From a checkpoint of a small masked image model.
Training: soap at rate 0.0033, 13600 steps, batches of 128.
Rows from block 2 of the encoder, named by matrix and row number. Rows with one number belong to one neuron. Each number is 128 + 24 x the weight over its row's rms, rounded and kept within 0 to 255. All counts start at 0. Numbers have three digits each. After the name is the row's rms in percent of the matrix's.
# gate: MLP gate (encoder.blocks.2.mlp.gate.weight, 512x128), inputs 64-127
# fc1: MLP up (encoder.blocks.2.mlp.fc1.weight, 512x128), inputs 64-127
# fc2: MLP down (encoder.blocks.2.mlp.fc2.weight, 128x512, transposed), outputs 64-127
gate.361 116:074124097141134129116124090109152159136151114138086134147165106123125106105141104129114121137123108165125135107130110114202177131136100177144137133088106130122136090123131133129119164131109112
gate.362 089:125129102135148148137136120161087133149154135132132126101140115116156097057098072121097112126081147151105119110103139119082152151142154135127116130120101151150128089136165120167103094128135131
gate.363 118:113141117118132191120094110128119147095144120119128143129089121139146121094128114104082128091108120107106113091152113107114097121104112173155115078122164125112099075133152133131145118121163128
gate.364 106:147161136126176107121096124111156131154149127183151106139147127124106124132097130160160125115114134134137092129086133095167088110113088112139123162122114114179130135127142148122108112154128144
gate.365 077:108122178157137141116092162156155112138109135123117139137151147139110121104120131112137105113062167086136118108143133149147137130132136117110107117122142129117163139117123196129150148098129133
gate.366 097:133151118151124171151130104092116140135113135111132090079141121108141146107109097136133114144171102049100122115158148116125156122157144146111089100134145152122102105151097153082146153122135119
gate.367 099:181151155134110125146127171134113118123170111151168131091093151111170132107143120077138118137101124143142171106107173112101129095111137113116148102144108116123150136116150115109142138092090110
gate.368 108:101132098154127137137105115150136125142135148154112130111158086089131107071166095131161086161183111100101113100092139134124141147141153112116094086160126148105128074125162088150084123143153174
gate.369 088:155143119073116123120134093104159148121115091168124144126129108166132076130113105090103097159133134144109178136128158112064122143120119117121119094131158157115157145140152115139165135115145126
gate.370 094:140124108129142150137135134122107110097102138128116150105079115088124118160084081157151089091114142102125083121152138140125173142102132103168135073127083104122126079132146138081114140179184175
gate.371 084:124140151180181130125106150103128115123176139144115155154135173142125172155115122126147118126096117140130154097111097126084105176140167147169145103106140136109140091126124082132131138135119146
gate.372 119:162145094108129138106164130145136105140130133200150123153124174118111105111102125137153104096098116145145105141136144149143110075119152139131129096115159180127103138124098158158111113124116129
gate.373 090:133133153091130099084123181109139156098130126146169053109106158159115171109117106121130137115121133128109156104105094134162130140138135126117129119106112119124137080132118112183158154128156145
gate.374 097:129157103120137145145136124116160114138174126140148121124073089095152110142124110135118155117132140127120135127120176129131114163157134110093135125114165112159090111116158126100092104155160133
gate.375 107:140153100154115147145152146163157096103123137130098069126151124124136132116114120157136151149119174148104103124125125148128156086131095165135166111136163103177124108130141143157096121089098158
gate.376 102:098132099139172146090156148115094071127145161159115159078087130122113110146153110162139134137142135173143190110097124137140164102152099116114142136151159103097145093188156158136135099173108122
gate.377 107:113145065125136095139127096108111136144116114134126131115091132129136114115090096083129178160149125156060133116155111114130133146097136110128120113131097123139128085141144113116097157129145095
gate.378 091:126079102113116113148130133094174150134157145112101129168170164144112126113130110165134140114077135171165071125146081092102141100112139154148108173146126119144131187135126179137138114091119127
gate.379 082:147150110169139141112112097161157157163135138129166099178133116114156123156110072133137128172161093102124135126112153149134108133119122142104093153119195173123144125139145114121151121110129069
gate.380 111:110110099125165140114083129123136155152136137138139096128100126114101116122106161144108114117136114115178150093125153111134139140156123093138148130093140112136112141081100150138131160175136128
gate.381 113:123116100098157123132122109119137151132176136096136144171095128139125143100136094154137143141087142138116143139124178140114098142128149155173139130181158067138146091133133154184132138157137093
gate.382 082:119101083146149144080151116144122108177099139108130162117123140120144163146100083110153119142131100145132116106156142115109149129105132174096094157143174117072105143100147110130119122128138140
gate.383 098:105165102172187159125132142105125164120161102179102123103124132119157136127105134135138151115147076166160118144154106129152130117149111120118149121106114179137114167105116169165103126125130121
gate.384 105:158153155113120125089140167118161117135165129134123143130077135097182140147113130096139136149100120156154128111116149104102093113120137109122137139143145165091122118127140062149114124146125119
gate.385 085:120132100148128140150098158135180146084147114129125137135141153141154131082126125102148161082143090086129104130134130119150090123126097148113150115115088109142140110162164134091124145114108173
gate.386 113:142115140153160105160115125162130132170140168114144090157093141124125180132153102150090134161111169107166143122095176112106144137127116132110147136155098150099099167075132109129106104108143123
gate.387 145:167142117168139119101158113139138135169182153128132117121087084115082114129105125159124096148147110128153145108152117141082089153158128189125104128130132132107123124135110083167124117127137176
gate.388 080:125207111148161112113144097104158119153152124140096191113116122132143125133137151149147113128104137167172144135114127090128116139128137122177155130144101121135149112118142126173138136145172123
gate.389 086:112204133142121142145120092063096116123117159153176099159137094120125098136131114082107116101109134145115132127109093113091118134150150149111147128153139127134107138094161112131112127119172125
gate.390 096:120137138180137176147079103129130113118097135141160085166133097124127125133106136184099110132133135150116139153111126146125137115109113107105125127160099148145144114110121102093113094081141090
gate.391 106:143154165128155088130070157119109132133120123089108121155104096165119081129110095170077109130148103126125098149115113095114071147116105095137141114107115166128099103141129124148137134129111128
gate.392 092:151132146156133130135160156138140143153134112113160146163157146092137139156148140123172133127120120101118145088139161135152109144142172163132124157147120138124141106107140155154090145152139153
gate.393 087:133157113132126159160119135102139153131100137120122154105182162116114087155119135097156126077099150104132102086151106092128132161124121150161133138105147156126115142126143103088120116116149177
gate.394 114:141141108094132110155099111083112114111135113141095119166147152144107121103144087084170107122152163126123139155131133134134140115189092159143140089123099162122116102102112110108112124106128137
gate.395 077:100145130116162161150105141090085103138145102094145155104101127150117146117106144156118149110161124132087154140110156124146138138125147147139127087095130159154102111125157126147136106157130136
gate.396 113:101141103135109143106131080121121164132142108123091174146148088181129161134126142125090155166150078115148125125129090131159137126111094160137123122100120112129108095144091130162074158118083109
gate.397 097:122131140164135137114123133132119161153100106146101100130104099120106136141111127149124151084135131135130105124107144141140130105133111159146133119186153148157111076128152082137143087187135152
gate.398 099:126118162130122120104144119094086115202172138137147141086106159121094161122123085121137138120139098111101123121106131109139117151157109143086165136114165116148121089166127091140088132147096110
gate.399 091:111094146090142153133109132139108120182152122138122131138142148107104161121114113105136135118139167091099136158109137130060073113107132170106146090114128087132121127096178170176121128127121152
gate.400 142:108136094131118154164124145122116138139158162104126141116155080119106094151142131081100103121122078161099145154168123125123100137184117131135125145135156145119148088135147123129130128115132148
gate.401 091:120101132129151137124150116117122136122140154115137111128157114113105127095129138187098112165137115161135146155123124167198140084126150140156123125145122124149140113115084119134089099158115128
gate.402 107:132147115109176136124089109102120182183154135145103108155098125106124140138151103103154142137119128109106141126108138086102131177130173103106083153131133140112130106093132136132153108143161108
gate.403 100:119105104125111105120151143128138128142224119142141107123121131129152150074127135133121141128130118129136106068148128100110096142152095155127095116102147155137115117135103079150155088064134146
gate.404 086:160155083112144153099105099104136067157069143104105115158108178131139115151099090129159115138091120151078152135154137129114136107165127137114126091104142127154151150134137123168166128142138137
gate.405 099:099120121127079127143137150126131136126132160143113145155118126136133095136111151117175119104147098118134144106124113122155072112107114153139095088105126104134121125121149146140149161099134122
gate.406 094:094158158104106133150145118090126137130119158147127108116133152146152086101151131145136135112138141167125144112187105137101142109162150082130147130180128095129157151101107125138173143129131133
gate.407 109:101172163144165124121112156126136155136109123144149102182160127098102138112154126135136158081119135170164112114130105133154121112088096104103124134136112116180120137130148135133086125121126132
gate.408 117:116097139122143099127072134137148157133123128150138116151101086100142123151138135137117146181148156116174147124145137095111164143153107167105151107134059088119114121174131125146130137115105148
gate.409 100:113069100119107152196087153166144112128188121154118102113139121144165146129102133111143115097108115146154134079128162127111100126105101121170143132124127122152141141128113120137112158099112108
gate.410 099:159149123078084125162147129127081112164154142122143125117115121155121128125118106138139163081116124129091122131129154129165124110175140135126097110099101149148190083106191114127115137152129102
gate.411 117:105100078111141122158153101108070119120143138125118141153127125128123131171117103105125114149105144097068125090136159127126171114130144134153108153093133098117136145130146133170165139150158111
gate.412 102:166165106110105125121122133128167156094186147141139112133072114127110149111108103108156121096068109127143139139144181120145156116093135162143102152129082088124145156118140163154111101146136121
gate.413 102:164127158131120136127120113100098139184143075100171141120112157196087154115139119128103143136090106125131165165114108110165121092102121109134138103084152108126148107164098104129115101101126093
gate.414 095:095109118142148150103126131093110137149113110135153162142133142137140159112086124157146112114119115168120150170151185114146127187160169101092118086135101141177142104128144126108094105145130144
gate.415 107:138160150151162152074121130118149168114173144148140095165154140138097139100086166112125142103109127140118127117098135155155155152179140100128111114126117118114112120138115117148144116106121144
gate.416 091:100127127149080129162163128121143165141161138170134123128105127122159156123138156141108137114096144152137139141111055086125114136112168174135088101131153144104130100147088133155147150200159124
gate.417 089:120129127090160155177116079127124121109118108129088182097091135120110165130119150153113095095123126143091136130135145115129158121144132145175115122148167119119131093088122080116167072107139084
gate.418 090:142102131186128098142173157118182120130127134153135130130142105152136131113159085128166165088107175105141121098139138164121118100110107148125121124096155130139117087116180145114154091154156167
gate.419 087:163161116140111104121156079104133155174195098174140125131082133096175156096120093134121148137139136117113097121162105119123130126140136076119102124123128132161169118134129112098155125166149117
gate.420 084:128139087110118110136102110069126130115135162117161137141136134144096136129154135159125115110118113113127169117140125114127133146124164163105138134122135127073171123149159187126125137112154142
gate.421 085:158132150138105147127125088149140104092117114119153168134122138122111122120139139105105110162111157148141161095135115128158083145101148155152110150149148117153132124131148158170150111146166092
gate.422 112:142175090062115161124099129148110139116175102111131083145094152122115131111119140147150138122118110140169097137143128122074139140107165118097150177121137105139131118162112115150099143130150154
gate.423 101:131156144188192126135125148160120128116120100153121130104171117100110100096128114092115087123095169105147135109147122109149093150114172110131125130096105112156125086149146091096124097127170120
gate.424 097:089162105151122141150101148137160143186183133127134101129148120112107132149138163159136132097131120109118131117127135119093143164152121110116119125165123111144132105113185164116116155134159151
gate.425 094:086142088104120176166082156118180086132158108134127118142150110121112155110168130145114128150126160105115123129126114102134063093153128141113095102125157130158144129120123146161145166100087127
fc1.361 111:119138112086128111106110139140135091162111117099125150153115101155137149124154156095162147128096186136161140149137144154081177170130132166165096135142192140097126117126097143116128109097121150
fc1.362 098:113128159119117159141104162118111159131169136135163144074126140134136164154115153114155119149155155107108113155136098128156117113141150145156120134156148140160120118066103150161098128110144122
fc1.363 106:155120117132110094131104128110125128123149109137149152115132120075169125089125124133095163162171139144087134115146136167113137149121153095090137155110148137181156107167104172141124091168107091
fc1.364 103:166126146140107063158135144093120153110134128061116111105056170115116123139135116054099108106142133149150129121161115143131121114117122153164096166106085165098165148127122127136121140117145135
fc1.365 086:137171078128121174136066148128121103162124107115155112113068123165106163162139154095106112130147160062128142113133135119126071121139141129134129174098125095079121095163138096124129148144132143
fc1.366 110:156097137107112151100143113122126101124154125124128137177128137128124113125123155135162097155158161156117081149127155137112119172083122155126172136137103104081149114128136131150133108194152131
fc1.367 088:145079066154145108150126148154143104154137115108110083138117120134113118127122111128102141133095118130131100114089155149187113154098132139119120113117132127175112168129177122121146087130167130
fc1.368 109:120134091139108123162109153092123111148155131098158100120132202163170163137160126088090145119127120167125149154121142134150183138107111154134151184134161108187114141106141094132119140121126123
fc1.369 094:138141123111131146111133139101112131174127145131116142114090118097132168093138139098167110117078159115145166151149170127119188144119161121130138051138114130139110123120087135107145146090139159
fc1.370 090:115147162129104179128118094129165151092107168121126133171136142148138126129141103103152106142137096144152139121111152157127108137130115101087134114143089182141153138134150166151169119119139133
fc1.371 099:099147116152120150113144136171104122099116142091127125123145135166100133083100128103116132156127131121112135087138108115146122156129125121092107100143143149126089125141111127134183123108118118
fc1.372 107:135130140132140101118173157126136097132130080135129101104115150111141091120109130183134157139131124125125113136102110120161148112159099129138119153108137145120108145108151133127129121120148074
fc1.373 097:121077105143099100147129113142125125140132108112154088141164112130125130125138135131140120147151096152159135141123107118066115096135141119129139128134172085119133152122127160107127099158084085
fc1.374 095:159140162094128144088097118142086169120116157122133120158133145109103127107150117096112115137129110131137108110114127131125135122133145137124177104114098170109154135115127129131182128120165155
fc1.375 091:134134118083103137160126128091118106092116119127088100073194203147135119115111143157101138152127150126121111145113125169093138134136060154136184116128121111157109121118108156148149145130076154
fc1.376 099:103200124142105187125095157111118114136119098126140119138150150141100121132140097125113100139093128146128098157123119120122133126129136151103116128142135137174113135137181106124113129139113152
fc1.377 112:133146148106111141134144113135131074126131115112087172093089118119154157087097137107112159129133153138082140125125148114115151175139177112121101191102196086094123114133116128108133139092103080
fc1.378 094:118107124162148102135144163120175151142100160144117131118161127113103162119204141141131093116151151157136147129157121136153134103129091074121109112165125137169151130106165162108160091105121155
fc1.379 108:123101153137111150108163128107110126129113134118142101060111155115145137137133115136130112127115118127105116123121135134112129129120120120109129149131165134168116134097101138088143136102111102
fc1.380 111:135121150176107141152077117133092132137172166084127140134165108142086067131148135089092130116086121116150170113113143183101128183148159117072162103121117114081135139114098140118132129109146151
fc1.381 115:122102120131114104119120134132179143148140100166131139121125152116166146123120165117126116076147100146173096117142064137125139118105132098091132150086117187125128156140153094112121100142124146
fc1.382 115:069149126124096167147127125148124102131134133137119127104155135105117124120081183115124111123150117147130155113147109100117141136132190156153110104160128130164137114066132125148134180148120148
fc1.383 093:156113132133153132110128136118159135169148125136137128109116131115162149176111131113158063150140127123118138154153085096108127094164135099120125117131189122122139158113124089140125089123122114
fc1.384 103:144166136118102144108157150121147106163168117150161129110142137094151092162105128113076119144105107154133103098116139138085117143151153064110120143147112143113109153167163108095115109148134161
fc1.385 081:137102131179154118173071147100145129141101145113043112111114152136139130150161145133141129128129141129120165128126111136154150114149108129112133137131122091156086129186101138094140154147130172
fc1.386 111:105138182099132137137133155171139134118123154094111164128135177111082112159143114165132179124138099150163125139147122085143155119137101152160092099147096122120110153146133109114157124106167094
fc1.387 106:146106162127139146136121084080122102174158152138088118092106147131116148169146143108131140120132116149095135127100188128149110128141113140126154125114122124145121162165113105105058125135109113
fc1.388 117:111157119139101114099168098145090131097127115122132160136123150151134131164117098117111114113152117140144120130153135095131090141139100108104135128157127137163111106142122140107141135096164161
fc1.389 084:136139093113068123154135157179138112170191126101119138133138089119114134126120118093132170133127110130143136114110123112110136094102113121113102136113111138109124112145135092149177153122122121
fc1.390 105:149078118101114157135074178152149149106151144126151112114142124132123077136107148125157149124153138158150101144104098128165167131073156178142121122120142150134109158150135131145092163123141117
fc1.391 106:110147099125104127096156117130108125131127133177173176103171148081104153131109133110130124141113136104122110101143098110127139134122163161150158154179134119151190143101124115067140101149148114
fc1.392 117:103151120098109114091143086138117157153140134089142119106132129123125106088146090142134137140174215139125139134098162118103106115100128093115147110107161128092164159151151131096143166142104123
fc1.393 100:141173148153153143146113127141099081121077110126109104113107106145110114099120131165121112117149132119122141119104106133155129134160074176133119107160095115109117116146125105116114114152152126
fc1.394 099:137120136124091137139122115065098118116165142120146137164159108127082087114156096131148102119105124128166077172184152122147136115141087173119134095148119145126142115133107107125103126100129141
fc1.395 094:130101106133137104128145112092105139143142111114136134081128110140119153182139139141123159163150120117089143113121146159163132139117105149143139147121155149107139102133124113119113105134135174
fc1.396 097:102135101153110102115154116172120144151131127129152129128137088124127120146135138084152066144145098118142122107120084149164128118120093117112095140123096129066121121152073144123108177140071085
fc1.397 094:127090094120178120120108120169114140172125118119136146146104123108144131130128136142125123140119125097136140115173143150127141136142131077088116129138173116166130144134107156130112157075136124
fc1.398 106:114129126091164130130094140159109116147110109135126098140098138169158139122089137100115168128148115112100128151098129091162118142108147082169131140115124140137123107134137138133079124116133105
fc1.399 093:172116145134126112134109166109131131125161128122142127150122099133110135111155156119098134142132112134140120112146127104154170111156155123153121195123126134137093186153124075122109148131131069
fc1.400 120:137181146107127105155108164120123125098134116113137168118141177140114103137186110134129147145124096150109078186185108135152132107162128167122079152142110151091134101113139129100147123126134145
fc1.401 099:096132134118109099182112106107145117130086123115141163106139115097141152148144100117137138121138170129086085157157155130143097135108145124123172154122143120126103116086141085120144088148138104
fc1.402 121:095143142105141115124135112129124159197116140159115125189097132099123124141136109107157156113101145115136126113106117104118130164149161094082093142109097147107142114078122135117150128165181094
fc1.403 099:117110158136139193148131144107148139126120128138079117142132159106116147138128096101129140118074131108120140171106111106181110060110151059162125135119159131120153158111138091135134186150146129
fc1.404 122:111127113112135077111152114080143100176143134098138143086129111099117155118166073131127116114122081155118111158113176121122121152136122107083094156114088135136110134113141135081130152156150145
fc1.405 105:093120090128118115093139145133094157165100146131103124173150127135150103167131173118141140143125108146094145095133144118141140146133107133138122190104130121171137138115083145140142132121092136
fc1.406 094:149119144119141116118071088130150104106091128132088122081114080088123084114167087107136103166093130148140126166089099094168108156100161148121107122144133135159143160144142149117149112155152089
fc1.407 101:153126151154105134112119143128114122137098119161176158122140107122090122107117131138122106163182149127112100147135164140129137096134144113126139124147129146105128124128157121135150106153133125
fc1.408 101:149110157113137148096099130129145132121098126112092126129121156100119132140112176135129127099113107115133148095145116118131159102126119170121116061158154134108147147129073078128139140121101126
fc1.409 104:139124111150104137130082131162122143107140134127100176142147092164146182147107150146152137100105118144125137126109187178123187161130100141134125149132102127139127117105131104126140175095136146
fc1.410 100:128119126163124120109119115109166104109128167162130130141137107152091168120098058145132099160157092150135139136166119129127099137138168153107116154153127146150119115171110141118131112124163127
fc1.411 111:119130170110138138164153128161116104079175103122109166132154123137096110115117136162092088114099141129158112147163124135152154110128151161151130148130102094145142142121085134123168124119111133
fc1.412 099:099114118114140157139128112142117113163119154126122128172170110143128102122111161142177153101091098109150149126112134147110121125139184085124126127147135107146136109113113188149123119178125106
fc1.413 096:150138154153110146127127123107124143153138089099165111110105159162107168128102108160090124110106105141115183128114155146173129090111135111118132128071140138104125142161115128154110062123110140
fc1.414 094:142110147129114131118140149116146133132109150129098150156132107106111107105133133123120114157119137146176129127124115131132131147157108145114178114120123108177122155100134145167136170110100127
fc1.415 107:105155082107128125166165103138128127118083094135124100137116072142114128103173164156094108123165162149147140191108099131153115080120091155156120147134081130139136146102152133131106105110157108
fc1.416 096:130109158158088153108163123136120175129129143148135130154105098140151144107109161114118134146093175168134131106113109120115126170133110125102130105125111168120148137135125145138099125144128127
fc1.417 089:144144146137088169119123110125191107131121119133158125157121087108145119166105148124171126121144161178132122141100119146098133170158159100106150140113156139127145135094117160129098159137118085
fc1.418 086:120148098161148134173111123092133133126090084162084123108108120103132163139123111124153129122188109112117129149154129120131136117113102074134145116100127115129114121133159125094149089166123134
fc1.419 100:169132157113113098112139131138105137119113087148158114092142161144116124094141128115142133135097138125139158129126105092122184117132105115124142152101127152107139113097106142084162140165083120
fc1.420 084:117138140124115150161148119173118115119096107051120064114119105112127125158109113071115084139142116108143148114112096137096133102142081128106131137075106113158157148149104117110142125083125125
fc1.421 101:107119094122106109140156102112146141115127151131132149112146139112151192156139112112120103101071170154118116196134164109130117150079141138104138142158119146135109097127169156082104124131135124
fc1.422 104:161120112124159133114111157180164122191145133095113100146103172140135117177131163120141161145136123156157080122072111108119144100110128094098150124114149109145150156141151134153107117154162154
fc1.423 092:168126106142107137106153170043112121087120120068149152138129121159137150150130132133109135121113130168145127065134084124160100142093160110163168151172159124129105146178116108153120169118104101
fc1.424 095:160151163118117115140146110115113080118082137137114144100135158162130133128112104085130093156128141128122160157120126169135131117128120127129122155120120130104113166163074119163158116150115124
fc1.425 100:153115144129151114141161123139182098069125104129116067085107140142138096083122107114178115177151134096119119113127138114096121091156115145132107153130169122101109143115112155133103157091132122
fc2.361 108:157126113126099147124084155125121098155101142136125121116111148123090126138106134106137124100149113077142158129155126128087127125118157130118124094150139121166102129159111138152132118083137159
fc2.362 087:135129115129127124119107108124090108137139072129159096126109120150137098119129118165097084135125134113173164124122154127106165114124145127172139119174100132129085134191132169152091147137086086
fc2.363 108:138138130138147077144151157143152121153118111097159097143085112119118155120142119124123163122137109127119118166152137152107162134135151121160143136185121146126098122082115078142128124120153124
fc2.364 104:163148131095131086145088144134157127093115137118099160117109158133123117104085144093136113153151131172111107120137086133159101111126099180114121173101085161133138140117113114145126109136164105
fc2.365 095:163151156128162143097166120178124153093105119137137068107105102142108125118136129115143155097155149142179127094130154121113113111074133135126130171148136127125130074152134130109120142110131162
fc2.366 111:113132146045087131119136131155148116095122153132115134130101117119102090100125133111131104163121121107157136130143134174132093135111135155160151163148131148138129151102134173144147145156073129
fc2.367 084:104158088157130138151123082152132092105116107068108121156132104106141120142139114123133159148124114130131149145160158131162149158145145131172077173093124149182161098150135126158126098102179101
fc2.368 101:142163143096135106133131164144092122125134126099145072116148109140138193127123111131106172126110167134120150110162099120125101107145147081142114103088118096159116117160099122106124157146127114
fc2.369 090:159166159124110129127113113155166160150147103137075146131150118147168150119179098062162158099108121112106139138131130121113149132113083102135152154109112129142132127103126119154130109113141094
fc2.370 097:134134089121091109120183128115142145110148123127164143081140141140146135156129116160165121139133090166137140167135144139146104128159174110144150122142125152112139116137143136067144124126102104
fc2.371 107:100121126116121113125120126143087107155126097112112182162146108148122157159162132157161096195116113123130141101145101134167145115107104140116141122132121151156154106110124155125159112132164161
fc2.372 110:131172128133121119189144139129141146096148124169127122155106133097136131099142122157068173160139131105108155122079100160161165123130124109168137106158112140106135128095140071094111122142155135
fc2.373 101:179102128097107123157134116151125164097132195144155084124116119108115160135144119125138113116126133150091127103153101106128078117138123118126124092131137075116121165140154140155110164121148130
fc2.374 110:130180108137147128128111104123151160084150165156128140140125154107136096085096166145125117171139109119140106161118171164160117132173110134152158105137092171136058151117122114128136147124114115
fc2.375 106:099104139148114155139122114143132118115169107116146112166105151129147164102129117108135114089138107077132144101140111102111137130156056121138109091150153122112131152149102151166149136119108145
fc2.376 111:150160139153103133176080100138096130185096124159161093123152136132136133108146088114127101160115121126141137108195074107179129106137107115161103091113134094118106091103132120130144159095189117
fc2.377 100:125159107117154132135119158128144118111162157133093124128114119131134143135104129107125163086122101124098120133144120111089160136112081124111128095123091086133150118112094141167090134154081141
fc2.378 100:125103125097101132138131145157126107151091112147138169171115123140144118140133090142113109149101137138161094135167131101166155161142113117167126105131113125153148174115117151132154119129113149
fc2.379 119:128101154154125122108147108098142136101128084121128149138087129120129127104083099154110112081106150118102136134128104119101113166110164121104110124124092059086118120145143105125089126127140157
fc2.380 099:074149141163090095124127129124121122126166166099106149122158098134131131131115125119108127141135119102130144121117137142128090135116183141091154108171140168100118103153128161129127120068096138
fc2.381 115:128142126128139140132123112150143121125124141137108147109124090123164146173125101131136121136118129145133118127144159130123068152137094146153122133171162112161103135093138110112108114157168126
fc2.382 107:129148157140095102142125147093115124116136123136120121115138113133127124134132184102060093114143191137069159077107150112141099128134125140110131130148129122144145098147115126178126145129109031
fc2.383 092:109110126132142088110124164127098129138152103130126134120145161106136132109100114130121130098124095136106106135126113145169148105107128126100132140093108150136101154149099168099128179116139097
fc2.384 098:126093093127133077170150156122103161092139094182120123113178171088099114131085154138084101130091110129128134148098124122124166127157120180105145112091109143152152137092114134120163148106140135
fc2.385 089:183139144120111149091108137124072137118159135095125077099158128122142124137132104131142132079090147141090121112131098145136155122158098115133097110119144126142163112097119125080104165114178150
fc2.386 114:108113114140127109149157142154112100118135164116087151098124128125166153114090120190164161125139145145154126126099105108128104120101112158104127161117126124165183148093120115134128074111120121
fc2.387 093:143107139157131118103119148148147125150133138086131098109136096100113144124103137151118114148126123147142143126146099142076109177133106132138126152177138141116100115120109087161100138113133149
fc2.388 117:117171128114130115112163124128101109128119130106091169162138136153173135101143125166109098162117117119147137156114100135113150112139147132104147133134072181168149119125135140123161143095148143
fc2.389 088:173127181123144128115066156097136135109139090090149107121132123149116137106140125184132114163093117147129131113149132102134127100142115107121119173136116152161142128132135139107163130143162147
fc2.390 100:112096120140174128141098090095134116111125145158121153117150132161122141151158134065103103121152117088148124100136149132144099120177097092096165117099123124095138121071149188127133114128102107
fc2.391 108:111157152149153117096099147110131093126123079154158137120144138116139058099116125151129131118154120127132156110143091092142097128113155108136082105121129120122154099144120103153129098126089095
fc2.392 124:147111135125135136145121146138145099112120114157130155168116115144122150164125150147112110163077036091132106119151094135148125127135147143132090127118068119139085121094116127150118106136138138
fc2.393 097:128141123157137129100113123136137145164188119127131079147146143136142144102157100146118131177153169153147139122147110111130070098131171096117114119141168143114106115161117133138111135129128124
fc2.394 106:098134124120176149098093107144141137147105125136119125120115113127148137152134138111118115095162115141074106130142137133069117153168079125112186133149103145091158109116112120134151113113152101
fc2.395 121:129096126149073126135144120129109148150100120127194104116100128135147129161129148150148112120144109132115157118104128081120108121144108142133101093142150163132175111156120139111117101150160151
fc2.396 112:121144118146136160108118068118093162109150133159087144148131121089136129084122149098109105174107084161149098175156119154190122179121102107123115151133114102102115149133131116140096191112097077
fc2.397 108:100105104116177125153122127128092125144116139127122138123111125137158140170139126123146155115191141160161145147133150135136106106141160113130153113184128139158070120095148129139144116147154117
fc2.398 112:129162121134114124119162123144157106137157106122124087120085137123131150167101156117143135094163087127109152099106154094135121089107127125149112109113123126143167127157134168105103116152107159
fc2.399 093:091141143138121127130193156157099131093152119142162123109123105106092158164126160139144188141148133133124144090136132126135132067132165124121150143138146092127115105147093200179108151125096149
fc2.400 105:153134121151161144122125127139127121105118110146130104153095108125133154137112112158151110114146197081184123102088138124112150102082112126151111109112125103166105171077121135167117097141124087
fc2.401 099:142127163071093138149117128168105163110091083153151118093170135125125129141096149097125105113127117139160099112121085155112074151149134144119172155142126119133119149134157115160144137099157116
fc2.402 114:120131157141155132134106111157139130110163190095165128125142114132143115129154185129136114141153108114119126095123110127140165102138058119118132131129161138092117177151128157140130114119133123
fc2.403 092:108147145133117146132142140145169139085194114118106141150159114129153133156123142125138132148096130140089164097102139133084112150143127131127100094127105130134142170151092122141116131051112168
fc2.404 119:130124099153144124158164144199142072074143103128109172138109110123105111118125070153130109115117138107143110133168104145112127092158116098115151155140131087109102139112120151123130119149138159
fc2.405 087:124128130116178151119140117124127130170148148128144090109076094149138153092127108087104144141148155112108132082152115191126172151074130129153117140158107134148115128134164113135124115182165148
fc2.406 090:085160124166138146184133084119172106135099132127121115120118125127122081144156171137127150107105139107094150117112089098139149137168156111125074132114123083130156166133079146153131096157134118
fc2.407 106:131167122173157125123122103155099105109124125100139134134157109133118144172126114143162080095123149110151100124144065095130131099107104112099105094101132126183133134133108127101169163135163110
fc2.408 102:107128117103113063161134095136126114160124112144144105072125106083142110150139118127091110121143125105114159149145113104132171136139102145118132127142112067114106171163131116141127123110125135
fc2.409 090:144165186155098119097175130130100164128084163138146111101096129127073088115115152144158158133170142132133147168125119131133148119156134150094118160151132139128112073115161104113118149188125150
fc2.410 110:108126123133141153172142097166161131103136184143165151119141143124146121159091108130123095114115122149158134160159127164107105121146070191120128142127139117126112129148129108120139155138166110
fc2.411 101:099082131066137088075146124088085132106120165142108150158175127084127130148106129127151083141085150142084163126143138110086148152149135133150154142120128126134141094138083118120122134099123098
fc2.412 094:085105115113105148094185118100112149117166108075131106151116093136135131120121094157115158118097175149154157103136120122089151145113132143143151111095109121088138129096100149122093142108114095
fc2.413 097:145134097117103133143153111105151137106114127098122180120148129143143133161124128108146114115141154139095100151139160137093178133130160114106143138113129125153160163103128136130117109123124134
fc2.414 109:147129137131150090119164119137137127116162159121094150082133157133127102123130125141138114181150187151139096157126156142137147123108149125104148176125130097145115106150131148108125137148113132
fc2.415 104:153159104145177175130157105116152154117116135185126085123121082127132136121117163139103132124097107175090120161120139091099128124113113126175097178117124110120141115112146114134057142122129131
fc2.416 087:151117129135119135114147096151125145128126183116118122129141087135114138095121121121095091170124143131177098143130194111109162118139145108098130155065112140145147111096172119157129161110142130
fc2.417 085:126104159094130140108117130156129109120169101129140133106116125144151143125145120146155126086109143154115141128103092132150105128098110135127073149161172155113092097126088136144104117148151130
fc2.418 089:152147141112138140123055188143128125099115107104159081148105107129123116110150135125084133113084158160098128106094134121144137122127147102104119158129129085152152109100139123097112084118147175
fc2.419 097:113108139146130114148091149122133158158128137105169110088159117136095109078144092110129155108140152097165119109129081100132161099102106109094148136125132143094138126140139136147094158132089106
fc2.420 100:145149148112124123118123141110132144111107183175144133109159110136146146124142150126149103114114107096067153152142140138189151077142116153122135131144134143151109155139176149135139121146103137
fc2.421 097:154095135110091106097139152163156124123129155126131122099117096147127145096117117104114127144121113129120106133134124115133096174135087160133161153165154138153108095101144159129099107130099128
fc2.422 102:099122120133106092159129123103100179109152140113150141145106120166105145136120111156150156121146181143129137121175108111099125161119187151162138126120119131112102143118134124135093120096163117
fc2.423 094:154119130197155164126118193087119126076096147107147129135159086157107135140127140094130121138108141122135109062184107102170188100126112124151128154087151143118144132155116101142125140151116100
fc2.424 089:131145160109139145122120143097095109144149111129183136147123123097145136137118180108118121122126114067072150125115145193154148155144121137125105170158131110125096130125143132128140173113124114
fc2.425 107:116132141103145158087094111107106128151077153103117148150141095100095164100107120144144070130093120102157156120151134103142133130092138145111121118101134161163149170128128120122110137125135173